A small image denoising model, trained from scratch.
Model: 1.23M parameters, 32-pixel images, arch rcan, norm batchnorm, activation hardswish, depths [16], widths [64].
Training: adamw at rate 0.0015, 8900 steps, batches of 128.
Data: trained on regions of photos with short descriptions (Visual Genome), 101725 training examples, 11.2 epochs.
Rows from block 11, named by matrix and row number. Rows with one number belong to one channel. Each number is 200 + 20 x the weight over its row's rms, rounded and kept within 0 to 999. All counts start at 0. After the name is the row's rms in percent of the matrix's.
# convs0: first 3x3 conv (model.blocks.11.convs.0.weight, 64x64x3x3), inputs 48-53, a 3x3 kernel for each
# convs1: second 3x3 conv (model.blocks.11.convs.1.weight, 64x64x3x3, transposed), outputs 48-53, a 3x3 kernel for each
convs0.35,105,229,226,168,226,162,144,192,148,156,211,196,203,177,186,199,196,200,200,200,190,196,172,193,173,186,211,195,208,210,203,203,214,202,204,170,172,222,245,198,221,224,192,223,200,188,151,216,231,149,228,252,218,223,197
convs1.35,096,229,189,177,312,260,223,235,203,173,203,197,195,211,211,201,201,199,195,210,213,168,217,204,191,234,219,188,245,215,183,192,180,174,187,210,208,167,159,173,186,158,143,179,162,176,206,184,183,151,157,217,140,167,223
convs0.36,090,195,183,168,206,197,218,210,216,201,198,190,195,209,218,207,216,206,193,199,207,204,204,188,196,223,186,207,193,189,210,218,235,229,201,217,183,199,211,208,192,217,216,199,213,216,223,226,190,239,205,146,224,186,139
convs1.36,077,176,173,198,180,200,196,218,210,191,208,207,211,229,208,219,223,217,225,179,189,186,216,187,185,199,213,214,210,211,229,216,192,196,191,180,205,197,194,191,203,189,193,197,197,190,229,221,197,219,179,167,190,175,157
convs0.37,103,227,182,192,216,178,198,236,216,215,189,183,216,185,190,210,185,191,199,182,211,219,188,198,207,239,212,186,223,172,198,242,193,191,248,207,206,167,194,167,192,177,175,203,195,190,237,190,157,257,203,190,229,190,192
convs1.37,115,209,203,190,193,227,209,194,206,198,198,203,202,204,209,204,219,217,211,182,170,209,193,194,210,184,188,194,203,187,204,250,231,215,211,195,205,204,200,177,187,183,174,186,189,182,210,198,198,244,201,204,220,181,183
convs0.38,111,190,188,212,164,176,215,197,201,198,204,200,199,198,213,204,191,207,200,238,189,192,188,169,191,254,232,231,219,195,189,213,208,241,228,229,233,213,209,232,204,222,219,217,218,220,173,198,200,174,207,173,186,194,196
convs1.38,099,226,215,198,210,207,213,188,190,225,188,184,189,200,182,183,214,206,211,232,180,240,226,200,253,263,216,210,212,173,132,218,172,142,222,181,191,196,195,189,166,177,186,161,169,163,206,190,191,197,200,182,217,207,213
convs0.39,090,201,183,208,209,187,183,193,192,223,189,191,185,181,195,196,181,208,199,208,219,208,176,213,193,173,276,210,175,186,200,192,163,230,160,152,196,212,210,212,199,201,216,198,208,204,198,197,189,215,192,196,219,183,194
convs1.39,098,263,252,229,226,250,207,211,233,230,202,196,203,205,201,215,211,216,203,198,184,216,209,181,206,204,174,206,221,220,245,258,232,217,243,236,209,207,195,194,207,191,184,200,204,192,210,178,186,221,185,191,209,205,184
convs0.40,097,225,218,189,182,173,178,207,191,174,192,195,181,192,192,189,196,204,190,141,176,190,195,175,177,257,214,167,202,187,190,205,187,195,213,194,218,175,197,183,196,204,187,211,213,194,184,239,193,149,223,151,176,215,170
convs1.40,103,270,237,187,266,233,190,207,208,191,193,187,201,194,194,208,212,199,216,225,209,203,247,221,211,215,231,208,226,173,176,247,161,161,221,158,182,214,205,186,223,212,191,220,209,188,201,187,178,200,161,149,208,185,181
convs0.41,108,197,219,203,188,186,197,174,190,206,206,201,192,207,201,188,206,205,206,183,212,221,198,214,197,202,192,183,163,212,217,151,206,203,193,205,213,201,194,184,198,205,189,198,196,182,159,220,251,102,226,322,132,218,264
convs1.41,097,225,219,220,248,201,208,167,156,199,189,197,189,197,208,180,208,215,196,195,196,183,197,210,189,194,188,162,153,191,224,146,188,235,162,213,240,223,191,189,233,206,187,217,197,184,142,191,248,93,193,289,137,189,247
convs0.42,096,173,197,181,191,201,179,165,201,194,194,198,187,198,194,193,199,201,190,178,173,175,206,216,207,229,216,206,227,232,201,237,240,233,207,215,193,206,206,199,203,210,218,204,203,181,152,184,254,149,198,269,172,202,272
convs1.42,101,253,183,148,250,235,151,199,163,147,183,187,189,196,200,197,180,189,191,219,221,192,217,202,200,226,217,229,213,190,202,226,176,177,226,177,195,206,210,209,212,219,237,186,214,222,179,201,233,170,212,243,182,218,243
convs0.43,111,195,204,200,261,238,207,219,194,207,182,183,168,191,186,161,172,208,187,182,204,177,216,243,217,190,211,204,206,211,191,187,231,236,159,185,207,174,207,200,179,192,191,167,196,188,193,219,224,159,218,252,141,224,257
convs1.43,096,238,189,158,258,196,163,246,212,169,195,202,203,203,211,206,200,203,203,225,220,275,198,201,211,236,226,228,189,197,243,125,189,209,186,194,180,211,218,206,211,222,204,192,202,184,169,204,267,126,190,252,157,167,193
convs0.44,110,224,222,226,220,196,209,211,203,227,182,197,209,169,190,209,167,205,204,210,211,200,191,215,211,186,200,196,167,200,191,172,177,187,183,172,194,210,203,193,180,191,177,194,178,175,193,195,202,197,199,191,207,214,209
convs1.44,092,230,202,212,186,182,193,193,211,231,197,223,217,211,236,221,195,216,203,210,229,227,199,221,206,209,219,212,201,229,244,196,221,226,170,192,213,187,180,196,181,191,209,175,175,190,168,197,218,179,209,216,201,218,231
convs0.45,102,202,199,192,200,191,198,234,166,155,201,184,184,223,229,195,196,194,205,210,195,205,222,199,149,237,225,198,229,174,187,254,177,132,205,152,138,214,208,226,215,217,216,208,224,228,204,212,170,198,211,177,203,217,216
convs1.45,111,210,223,187,191,201,181,159,189,195,199,199,198,209,202,190,195,214,215,221,172,137,254,213,147,236,194,155,226,198,204,225,209,175,214,219,185,215,205,201,206,200,198,209,191,184,205,192,191,207,208,180,203,184,163
convs0.46,101,206,238,225,219,206,210,202,211,215,202,196,220,211,179,217,196,200,214,165,249,290,189,236,251,217,239,205,158,215,252,167,178,260,145,145,234,226,199,184,214,208,191,228,217,201,196,212,196,195,192,195,195,190,204
convs1.46,104,158,194,217,160,186,214,170,193,195,196,198,216,194,208,222,195,202,218,182,219,226,183,190,199,183,192,207,222,235,237,222,225,235,221,199,226,197,196,190,193,196,187,183,188,185,195,188,198,211,190,193,191,185,205
convs0.47,102,172,149,154,204,209,205,213,256,238,212,202,184,193,215,193,193,191,198,182,188,191,173,178,184,235,258,202,199,195,218,210,220,221,203,197,227,205,192,200,195,185,210,181,168,195,204,217,187,175,223,227,172,215,245
convs1.47,103,186,142,191,233,206,172,258,279,245,212,211,208,198,196,194,185,182,191,202,220,202,180,192,181,187,197,186,161,192,186,198,225,211,215,221,245,211,222,208,198,215,201,185,195,183,186,210,196,179,208,190,170,196,192
convs0.48,099,197,197,191,185,184,178,178,205,174,190,181,184,201,207,198,196,190,183,223,213,224,208,211,228,187,192,222,225,210,223,215,205,195,187,188,149,220,197,208,215,222,223,221,222,217,279,233,180,275,231,145,211,172,118
convs1.48,096,207,196,200,210,202,178,242,220,185,209,198,215,201,186,200,224,203,194,172,201,216,151,174,189,180,163,195,223,203,228,209,165,182,191,185,168,191,189,197,193,199,199,180,187,204,261,194,180,252,183,141,227,173,158
convs0.49,090,238,227,198,215,235,210,188,198,193,186,189,186,185,220,197,169,187,199,230,259,223,183,218,230,175,189,204,191,212,192,198,196,203,198,202,200,208,209,209,188,210,207,209,235,216,184,209,220,193,193,213,177,184,173
convs1.49,091,177,212,199,159,188,213,188,193,225,214,219,220,222,220,213,216,216,205,216,223,222,186,192,201,211,200,214,219,221,254,179,216,235,145,174,210,194,187,173,204,214,194,213,210,201,196,190,235,174,190,205,171,185,205
convs0.50,101,175,137,173,193,149,179,191,229,222,192,184,196,177,196,190,159,169,153,221,204,221,218,217,185,225,230,177,190,199,226,202,189,213,193,206,211,204,184,184,206,226,190,223,195,198,211,207,145,267,221,146,226,202,159
convs1.50,097,192,150,173,220,218,184,218,248,192,191,189,184,180,177,172,201,195,193,200,194,180,212,196,189,213,198,215,212,178,151,209,178,177,199,191,202,177,191,175,178,174,164,186,172,175,241,182,143,245,180,116,235,171,150
convs0.51,093,206,174,192,181,173,204,190,190,217,206,199,191,208,197,214,192,200,194,224,279,214,185,202,161,203,223,187,178,173,211,188,161,214,214,184,234,194,186,179,209,196,195,200,212,205,241,214,172,214,208,201,214,215,219
convs1.51,116,109,179,217,211,244,215,217,245,188,208,214,205,197,201,192,179,185,178,197,231,214,185,206,203,197,197,208,124,195,221,168,198,201,216,225,183,192,186,174,188,163,166,169,158,163,212,193,183,205,206,202,211,220,212
convs0.52,110,175,204,160,179,197,187,189,190,194,173,170,202,177,164,198,189,181,189,171,198,164,207,218,176,236,221,179,193,203,194,206,195,206,210,220,216,205,192,175,222,232,205,194,211,192,170,188,184,155,184,194,182,227,217
convs1.52,119,220,252,196,244,269,233,214,232,204,214,221,207,207,232,218,211,215,219,174,191,209,175,177,184,185,197,184,184,196,201,178,199,213,188,190,206,222,219,238,204,219,244,187,217,238,142,209,238,126,180,233,174,162,200
convs0.53,100,204,196,170,214,221,180,203,178,166,187,171,198,206,190,195,190,207,196,204,221,238,193,182,239,148,141,212,199,219,224,190,215,246,175,218,229,218,203,190,217,207,192,196,190,190,250,220,134,220,193,154,191,207,195
convs1.53,097,211,193,227,200,169,188,196,185,211,220,205,201,222,232,208,202,211,193,252,291,273,216,241,245,190,219,231,206,212,221,183,201,210,183,191,195,191,190,194,177,187,186,183,172,167,211,183,187,236,177,147,263,180,161
convs0.54,098,181,184,185,158,170,203,174,205,212,190,181,192,187,194,206,200,186,195,237,187,161,188,207,191,198,189,210,205,176,208,199,180,206,207,167,214,203,219,241,209,219,229,197,213,227,195,181,179,206,209,217,173,187,222
convs1.54,109,135,197,221,140,212,238,178,238,219,201,198,192,202,195,196,204,190,192,266,250,183,241,200,122,239,208,140,185,224,231,203,206,222,190,188,220,197,198,193,207,195,201,208,200,206,185,190,210,197,202,223,182,184,196
convs0.55,084,206,202,209,222,211,204,226,193,191,210,210,212,193,184,178,207,197,205,172,182,189,175,207,213,174,190,207,185,222,213,173,223,203,200,210,194,210,208,211,205,223,217,196,220,209,197,193,186,180,207,193,182,181,180
convs1.55,096,220,218,166,224,228,168,192,192,162,197,212,204,189,195,206,205,196,209,193,193,181,195,204,192,187,199,205,192,198,225,201,194,218,217,207,229,173,168,187,140,168,181,161,177,177,189,205,184,187,197,214,171,196,185
convs0.56,098,191,197,247,168,184,235,184,205,216,184,206,223,180,192,183,191,193,187,210,165,187,255,213,222,252,217,191,205,193,261,167,222,236,131,181,223,204,197,181,209,189,183,222,197,188,187,227,211,162,196,237,180,178,197
convs1.56,099,158,179,191,191,222,180,186,168,166,190,194,185,187,189,196,166,166,187,255,241,215,291,242,188,303,278,238,227,229,203,206,201,193,206,169,179,196,197,180,205,212,183,203,209,195,191,214,216,183,213,226,188,206,222
convs0.57,091,174,209,212,172,210,215,199,208,172,205,198,208,200,203,188,216,199,191,163,154,213,233,234,227,202,217,177,188,233,222,232,231,200,244,211,233,216,196,181,205,191,207,222,222,238,188,195,185,180,227,231,186,204,223
convs1.57,101,200,220,226,234,267,239,197,164,166,203,200,181,197,202,188,194,195,196,227,240,180,237,235,176,257,242,179,160,200,203,152,193,160,195,195,162,227,229,228,229,212,205,220,204,200,180,199,236,169,195,223,201,197,207
convs0.58,094,192,178,199,185,211,234,213,215,225,177,196,185,199,198,203,201,201,210,202,188,196,203,195,230,142,192,215,176,208,218,169,196,223,162,186,231,227,211,202,230,225,178,227,213,206,259,211,188,303,236,244,216,236,251
convs1.58,106,141,216,274,113,163,217,184,190,242,212,195,200,207,200,198,210,197,187,197,224,186,197,207,180,187,193,182,193,204,195,180,183,189,183,190,192,172,176,209,145,172,205,145,163,195,183,164,184,215,196,203,212,190,191
convs0.59,101,251,229,214,200,191,198,173,184,204,227,198,205,199,199,198,208,193,192,229,251,262,196,174,182,212,183,191,202,209,194,182,201,215,193,176,184,207,192,188,208,204,210,213,202,197,175,186,179,184,192,209,195,201,200
convs1.59,098,225,219,221,195,216,194,197,169,170,205,206,209,201,208,212,206,215,210,220,229,234,174,179,187,135,125,147,196,199,219,205,203,215,210,241,230,176,185,177,187,177,192,160,158,164,153,175,183,173,177,192,169,190,209
convs0.60,096,198,173,161,203,155,182,208,195,203,210,209,212,202,213,203,198,195,203,196,238,212,211,230,220,198,192,204,188,186,183,222,228,232,233,201,209,233,208,217,211,225,230,211,201,211,170,177,187,188,184,198,206,203,193
convs1.60,093,210,221,218,245,260,237,222,252,237,195,200,194,197,208,207,203,215,207,191,169,195,168,157,187,181,166,193,187,164,171,197,173,178,164,190,196,183,196,194,200,204,195,208,198,205,186,186,166,193,203,177,202,199,192
convs0.61,108,221,206,204,185,170,200,195,208,203,203,184,199,182,189,201,165,195,191,192,194,218,190,205,200,242,208,166,202,204,186,205,215,183,198,225,192,196,211,234,190,185,234,143,163,189,201,187,199,216,194,201,193,191,209
convs1.61,107,229,208,208,225,211,211,202,215,222,201,203,205,198,202,198,191,202,197,165,204,214,192,209,190,180,166,161,205,213,201,269,249,215,249,214,203,200,203,230,176,190,210,157,156,198,206,219,244,235,214,224,219,187,206
convs0.62,102,180,186,183,219,209,207,202,191,194,207,205,217,198,165,202,197,187,189,192,201,185,229,193,185,184,179,185,217,234,245,220,218,219,210,210,223,197,207,200,195,172,176,188,201,193,199,194,189,207,196,190,193,190,197
convs1.62,093,177,170,137,197,216,189,193,222,168,219,222,208,215,216,211,209,209,207,185,189,197,182,199,210,180,214,206,173,165,192,141,176,202,157,181,203,183,183,182,173,167,177,159,191,183,195,197,199,199,195,189,193,195,193
convs0.63,095,206,177,186,198,174,209,204,218,226,182,188,200,198,203,210,200,188,218,180,207,193,176,188,206,198,188,188,235,223,222,221,210,199,203,208,220,194,177,198,195,194,207,207,225,213,264,195,199,208,196,204,172,190,217
convs1.63,088,166,178,172,181,196,182,190,195,181,209,194,190,204,203,195,214,214,200,170,236,219,209,238,232,206,255,238,266,202,192,250,202,219,194,162,187,201,198,201,196,179,184,196,203,188,251,220,197,240,215,206,201,195,207