config.yaml
crop_scale_min: 0.7
task: "denoising"
noise_std: 0.6
lr: 0.0015
grad_clip: 3.0
lr_schedule: "cosine"
Rows from block 12 of a small image denoising model, named by matrix and row number. Rows with one number belong to one channel. Each number is 200 + 20 x the weight over its row's rms, rounded and kept within 0 to 999. All counts start at 0. After the name is the row's rms in percent of the matrix's.
After each channel's rows are labels from the 100 images, of 14976, where the channel reaches its highest value: "colour at peak" is the nearest of a few named colours to the mean colour under the peak. Only what is clearly more common there than usual is listed. The data: regions of photos with short descriptions (Visual Genome).
# convs0: first 3x3 conv (model.blocks.12.convs.0.weight, 64x64x3x3, each kernel summed), inputs 0-63
# convs1: second 3x3 conv (model.blocks.12.convs.1.weight, 64x64x3x3, transposed, each kernel summed), outputs 0-63

convs0.8,113,170,174,212,204,205,196,182,199,190,247,190,215,235,198,205,213,223,184,209,255,216,210,225,197,166,193,190,208,223,193,196,193,193,210,198,232,196,202,184,196,170,186,213,210,207,169,187,153,203,157,206,206,218,210,182,202,172,201,235,202,169,194,177,210
convs1.8,102,180,205,193,217,183,149,196,181,191,195,236,205,175,194,226,204,190,212,192,159,199,180,213,220,223,213,233,203,196,196,211,212,181,193,204,203,212,205,197,200,217,177,228,232,220,219,167,243,198,154,213,170,170,197,193,185,191,196,197,204,224,232,183,216
colour at peak: yellow

convs0.14,142,165,201,212,192,191,229,187,222,206,192,187,203,206,219,220,203,198,201,264,203,199,197,235,212,186,203,196,182,224,207,192,166,189,199,215,196,201,197,187,205,222,193,185,181,213,205,149,178,167,206,188,204,179,207,202,176,164,192,186,183,184,198,256,233
convs1.14,126,221,213,172,166,211,185,226,224,192,212,171,205,191,215,176,202,202,178,225,214,206,150,210,210,179,191,188,202,198,195,212,204,209,176,203,175,183,215,257,200,191,166,191,190,223,203,195,226,172,182,207,184,199,219,207,202,187,189,153,185,237,210,170,199
colour at peak: grey

convs0.51,081,202,218,214,213,191,209,234,209,197,207,198,192,208,197,206,187,226,186,189,206,186,170,201,197,189,226,240,194,192,184,202,161,203,198,166,195,196,159,181,203,220,234,183,206,180,222,179,193,210,237,214,180,176,216,214,185,172,209,171,243,250,192,225,193
convs1.51,076,191,189,212,214,213,226,206,180,194,172,199,196,188,224,205,214,193,210,201,187,228,181,196,260,193,218,214,192,193,203,207,220,204,188,202,205,197,222,222,223,172,211,211,196,178,172,227,186,208,173,206,217,267,176,189,191,175,205,219,184,146,196,202,216
colour at peak: pink

convs0.19,107,222,197,204,246,191,206,224,211,191,162,202,179,175,222,217,169,207,203,131,189,215,174,200,191,209,186,202,212,217,210,169,203,217,189,204,207,200,183,189,201,181,195,218,193,206,198,197,213,212,204,186,194,206,192,206,199,208,224,210,157,216,202,268,197
convs1.19,105,214,179,219,197,243,184,228,250,231,178,212,197,189,204,217,176,185,220,191,184,198,218,191,162,207,187,194,206,181,201,206,198,194,186,188,186,190,196,212,192,199,186,187,158,205,214,228,210,198,210,147,218,220,227,237,203,217,208,221,198,190,176,240,219
colour at peak: white

convs0.61,088,229,185,176,163,174,175,166,181,175,170,214,206,228,202,218,197,161,196,222,164,201,216,210,229,188,224,205,180,208,216,192,219,188,195,177,208,184,197,200,205,236,222,212,211,190,169,223,196,186,193,172,181,210,182,215,211,174,181,184,201,193,151,205,197
convs1.61,087,167,200,188,214,199,214,186,169,176,186,183,206,186,202,183,211,256,203,198,228,206,178,187,227,196,228,188,181,207,197,201,237,188,199,233,188,183,223,229,182,174,213,193,199,193,213,171,187,202,187,216,233,204,225,198,205,224,188,214,235,231,238,191,172
colour at peak: cyan; blue

convs0.52,114,181,166,220,213,199,194,181,211,181,205,189,171,204,233,183,227,194,198,236,213,218,205,218,219,196,218,199,188,199,239,175,205,177,226,218,188,187,183,159,172,208,200,201,225,203,201,208,203,209,192,180,240,214,223,220,194,136,173,222,194,206,211,212,193
convs1.52,106,190,192,164,194,215,216,198,191,194,195,188,210,198,198,210,184,221,175,184,200,198,187,220,239,204,218,204,198,213,176,197,192,186,182,203,189,211,224,221,204,200,200,212,171,222,188,185,220,200,143,156,195,219,205,180,189,163,152,135,201,207,194,185,194
colour at peak: white; pink

convs0.39,125,192,234,172,211,198,167,201,189,190,197,213,203,205,195,191,227,215,165,227,223,211,220,220,197,158,217,185,160,203,191,178,181,223,199,200,214,179,188,191,203,188,202,207,176,194,209,191,169,202,252,174,197,198,203,259,198,185,178,189,191,167,206,184,186
convs1.39,133,204,219,208,203,214,206,192,191,190,227,220,191,231,198,212,169,150,180,161,175,210,218,220,173,177,173,175,244,184,218,201,203,184,199,209,221,224,244,186,218,202,200,202,233,200,182,209,205,203,180,200,208,173,188,163,215,182,224,208,182,183,195,213,181
colour at peak: yellow; orange

convs0.37,078,178,185,228,193,193,207,201,236,193,189,219,192,209,216,181,190,188,172,174,174,196,195,189,180,197,152,161,213,208,185,202,208,191,166,153,224,184,156,208,183,193,181,180,209,196,198,169,209,230,194,196,168,200,198,203,216,240,194,187,230,185,183,188,204
convs1.37,078,223,204,182,163,201,206,197,197,200,186,194,188,195,192,207,176,225,199,218,217,224,209,195,212,177,247,216,166,214,227,223,213,192,196,219,164,187,200,202,195,193,237,202,187,231,211,211,170,187,191,218,226,249,214,229,238,198,217,206,174,203,198,229,170
colour at peak: black

convs0.38,130,162,152,210,210,201,198,195,203,203,205,195,196,239,213,242,199,219,170,248,218,207,198,191,197,207,199,188,191,196,205,198,201,162,206,179,214,185,186,232,198,213,152,185,211,200,208,158,233,156,206,190,203,177,188,203,202,184,203,178,212,180,191,213,214
convs1.38,148,145,167,209,199,214,204,192,206,188,202,211,215,206,198,159,211,205,193,175,198,228,207,193,202,173,133,164,201,207,182,201,220,200,203,183,190,202,212,193,210,188,236,207,181,194,194,187,189,263,192,193,207,216,204,217,196,198,193,202,235,208,189,175,206
colour at peak: cyan; green

convs0.10,124,208,201,188,222,197,186,200,208,188,181,210,204,182,213,198,190,236,181,139,253,196,211,241,207,182,194,209,193,192,191,173,198,215,190,217,208,198,193,190,183,211,177,194,205,211,204,191,187,183,259,203,203,223,204,213,187,147,186,221,222,208,173,192,186
convs1.10,111,210,211,205,198,193,178,216,196,215,208,248,191,226,205,224,178,181,210,149,161,245,208,217,217,200,145,190,204,194,194,205,196,194,193,194,213,223,196,174,202,187,208,229,190,207,170,208,209,214,155,202,210,196,193,166,185,186,195,200,189,168,220,186,203
colour at peak: yellow; orange

convs0.40,095,226,165,166,197,203,219,247,196,200,191,227,198,214,181,208,195,215,210,217,210,221,209,209,219,233,183,207,137,213,204,194,201,230,197,221,181,192,210,175,219,214,168,188,201,174,208,198,190,169,214,196,198,196,197,193,194,146,170,173,209,198,206,213,205
convs1.40,091,193,209,174,173,210,205,211,172,204,153,180,214,193,154,205,208,219,200,226,185,201,200,176,194,190,202,201,195,193,193,198,199,191,203,192,148,209,193,206,184,210,187,226,185,197,211,199,210,148,168,177,189,227,224,210,202,267,182,188,216,210,208,190,194
colour at peak: white; pink

convs0.21,092,220,216,169,193,220,179,207,181,210,179,208,203,207,141,202,197,185,199,224,207,208,213,158,168,234,183,216,188,203,225,200,176,232,183,164,200,221,217,197,183,225,207,208,202,184,211,154,181,182,186,179,204,223,183,201,200,201,176,191,179,179,168,209,204
convs1.21,088,200,184,201,219,178,202,169,210,220,232,161,187,178,263,195,210,217,208,199,211,185,163,249,229,164,233,196,186,196,190,201,211,201,206,196,197,181,197,233,185,206,221,181,205,175,203,177,210,222,197,215,229,217,188,198,201,224,197,215,220,217,207,200,188
colour at peak: black

convs0.60,093,188,210,215,219,185,174,200,207,180,181,182,189,196,206,204,185,254,213,184,230,208,225,212,202,201,144,189,156,217,189,182,214,196,259,193,224,195,241,184,186,202,180,220,201,192,217,200,189,196,190,183,238,192,202,191,188,208,206,219,188,208,198,229,190
convs1.60,118,213,197,188,204,200,202,202,210,213,184,213,201,209,199,201,191,177,182,196,198,183,216,206,217,169,215,222,231,194,194,187,160,227,160,206,212,236,169,201,217,216,175,204,215,201,198,223,190,210,201,168,126,209,219,199,194,204,193,175,208,143,190,208,209
colour at peak: white; pink

convs0.41,105,220,195,173,212,196,201,206,224,213,214,213,187,159,207,183,227,189,214,150,196,193,199,229,199,208,218,230,170,199,193,183,237,194,201,213,222,190,206,198,193,233,208,172,192,207,217,181,242,217,183,191,199,210,218,217,214,204,186,182,208,238,259,209,200
convs1.41,086,200,202,198,208,206,228,209,196,230,152,190,203,176,193,213,219,203,210,182,180,215,185,168,249,185,252,207,189,177,203,212,187,205,193,197,181,215,222,234,187,200,211,168,206,207,229,180,238,233,192,224,234,207,204,198,199,193,214,173,185,171,199,192,211
colour at peak: white; pink

convs0.4,083,190,215,204,212,195,195,207,179,186,205,219,211,221,218,193,152,200,216,208,190,221,224,175,169,201,202,196,216,184,223,180,208,208,192,189,211,165,221,174,200,224,200,189,180,180,194,192,240,246,195,176,202,204,200,189,180,186,196,227,181,232,156,153,223
convs1.4,075,177,212,204,222,199,210,201,211,177,188,184,202,206,198,198,177,218,216,230,219,189,204,195,237,185,162,170,180,207,196,184,222,212,184,191,190,189,207,244,218,200,207,189,244,223,195,214,203,180,181,202,224,208,191,209,202,211,216,167,266,209,177,234,179
colour at peak: cyan

convs0.53,072,204,195,219,161,167,210,187,211,203,193,190,203,167,209,212,196,211,196,199,186,210,245,197,193,218,174,217,165,194,186,192,210,236,189,181,143,200,187,183,201,229,160,190,206,203,187,220,191,216,189,229,203,188,206,239,177,216,168,207,212,177,168,213,206
convs1.53,080,178,196,207,239,173,184,221,185,208,232,193,191,193,181,239,203,211,196,207,182,214,230,209,208,199,194,201,195,182,194,204,198,215,205,186,235,211,257,207,214,168,235,211,184,193,188,201,202,189,202,210,210,190,204,224,193,198,203,128,178,222,178,225,203
colour at peak: red

convs0.55,122,206,104,223,184,187,201,193,190,184,205,199,225,215,187,196,192,194,217,166,209,205,188,202,195,230,192,215,207,215,225,202,220,162,214,190,186,190,197,211,204,234,208,224,217,185,176,216,192,199,183,200,193,201,207,198,210,168,189,199,215,206,166,233,212
convs1.55,104,209,241,211,214,218,216,194,216,204,202,219,201,190,189,195,209,214,185,138,200,197,235,191,206,170,181,193,191,206,170,204,182,259,209,190,190,223,191,174,205,158,176,198,176,210,222,191,166,194,242,216,209,211,213,204,183,212,212,218,212,206,216,191,210
colour at peak: cyan; blue

convs0.26,069,224,185,207,198,174,200,228,180,203,194,209,205,155,204,186,224,208,169,172,163,197,214,197,214,203,175,195,176,197,158,185,180,198,205,224,212,219,180,192,205,195,221,176,194,205,185,202,173,149,197,219,205,217,235,206,227,187,169,160,202,211,202,174,182
convs1.26,073,188,194,209,218,189,208,200,215,257,175,179,199,184,187,216,199,216,211,211,221,211,232,183,203,191,192,211,181,179,219,194,223,201,207,197,168,197,194,153,194,190,232,197,199,201,216,210,211,276,181,205,210,215,193,215,188,202,190,223,186,200,207,187,152
colour at peak: red

convs0.58,081,199,156,194,225,193,216,200,228,171,211,226,232,168,182,203,216,214,182,211,198,216,213,191,204,222,181,204,184,196,213,213,194,172,191,216,205,167,202,199,227,210,208,196,228,219,209,202,202,172,209,178,208,232,214,171,186,223,189,195,134,201,221,208,238
convs1.58,085,219,221,192,176,174,171,199,212,248,181,176,198,230,218,195,207,169,199,190,191,207,207,209,171,148,214,198,218,180,207,171,190,212,200,191,198,211,194,230,183,172,191,193,171,219,203,192,203,211,204,223,234,181,231,228,218,187,221,230,218,226,186,198,180
colour at peak: white; pink

convs0.12,090,212,191,173,200,188,212,191,194,159,179,233,216,168,199,206,212,208,207,204,199,199,220,206,189,194,159,213,191,227,180,218,195,206,188,219,223,200,238,168,176,212,207,164,219,169,220,191,215,176,190,164,153,187,174,189,210,194,222,239,200,195,180,196,197
convs1.12,094,176,216,204,215,180,188,207,205,235,215,168,162,200,196,191,218,237,207,194,224,196,171,204,225,205,225,198,184,176,201,187,223,194,198,188,196,190,180,234,168,187,220,193,191,196,201,191,194,204,186,244,205,226,208,213,195,200,135,214,189,201,236,189,165
colour at peak: pink; white

convs0.59,112,187,188,244,197,228,214,204,185,199,193,182,204,193,201,207,211,218,226,205,211,214,201,205,169,204,161,148,193,214,170,208,208,193,191,217,198,175,191,188,198,196,179,190,223,236,180,273,206,197,193,193,193,212,220,204,176,210,169,174,190,202,220,224,214
convs1.59,126,204,208,181,193,163,128,114,214,211,241,188,203,208,218,186,206,193,190,188,208,192,193,206,159,183,221,209,215,208,208,191,199,200,205,205,205,200,197,212,208,194,215,206,205,208,191,194,209,188,205,213,223,181,215,203,204,178,236,213,187,216,209,201,200
colour at peak: pink; white

convs0.33,086,244,201,197,189,206,202,209,204,187,172,208,204,228,192,231,213,218,227,195,170,210,169,167,235,237,216,191,198,210,181,206,180,205,200,175,206,226,134,184,229,185,210,195,202,193,172,169,200,210,179,212,188,210,198,203,217,227,215,200,212,210,215,201,172
convs1.33,108,169,184,194,197,195,204,196,189,214,181,178,188,195,215,210,219,198,192,187,199,198,208,222,212,156,198,184,202,183,200,174,202,209,185,205,193,212,249,209,167,204,185,194,214,234,238,190,197,212,200,184,145,213,235,194,191,227,148,188,186,171,219,196,171
colour at peak: black

convs0.15,101,184,201,188,177,195,162,189,209,253,177,181,187,220,189,193,202,205,196,219,224,210,189,225,182,172,180,215,209,205,186,132,206,207,232,188,208,207,177,198,195,185,205,216,203,206,192,175,172,197,198,229,201,198,217,172,222,162,180,211,231,196,195,180,178
convs1.15,115,210,226,221,162,128,193,205,178,222,195,234,211,196,193,216,214,221,190,194,191,191,143,191,186,196,186,198,186,180,205,146,203,198,174,196,204,195,199,208,190,206,210,202,209,204,188,199,201,197,170,249,204,192,185,221,180,197,206,216,203,191,212,220,211
colour at peak: grey

convs0.44,087,187,184,196,213,234,199,170,191,181,165,213,214,215,192,165,201,181,205,199,249,186,174,224,159,214,201,177,217,235,230,218,191,221,194,200,250,207,209,181,186,203,193,188,186,202,209,181,188,173,207,182,202,200,210,184,198,186,211,220,195,183,155,170,194
convs1.44,082,197,209,209,196,171,128,168,225,188,232,213,198,194,220,174,226,225,201,195,164,215,199,187,190,186,184,193,186,192,193,208,225,214,205,180,212,182,202,235,188,184,213,220,186,206,194,189,209,194,192,223,177,196,215,241,203,196,219,190,179,222,247,213,187
colour at peak: green

convs0.13,099,187,219,181,213,215,201,197,220,189,131,205,190,212,194,205,154,249,218,197,178,215,221,156,211,177,177,219,166,205,200,201,187,204,155,188,211,204,190,181,205,213,204,183,201,201,206,183,228,228,184,203,199,196,215,195,190,220,217,216,199,194,182,226,208
convs1.13,108,220,218,200,181,217,196,222,170,165,168,187,215,211,161,209,215,194,198,209,206,207,187,159,215,132,221,196,205,186,223,205,190,211,217,184,164,199,172,184,199,177,204,208,218,206,210,204,183,200,197,192,180,240,192,205,217,211,221,200,159,203,212,185,177
colour at peak: black

convs0.43,103,238,188,193,217,214,202,204,181,197,160,212,206,193,192,209,212,216,228,190,221,218,185,264,168,211,166,161,166,217,170,205,219,168,204,205,192,210,207,186,190,216,173,200,182,223,200,233,199,196,190,224,198,212,205,168,182,193,200,206,201,186,227,179,193
convs1.43,082,162,218,188,161,217,175,138,185,197,232,176,211,206,220,197,211,200,191,181,215,191,228,205,190,166,220,207,212,204,212,213,205,196,206,212,185,217,189,186,203,199,198,187,225,250,232,160,204,211,188,191,189,176,192,202,208,213,219,213,202,193,217,170,166
colour at peak: pink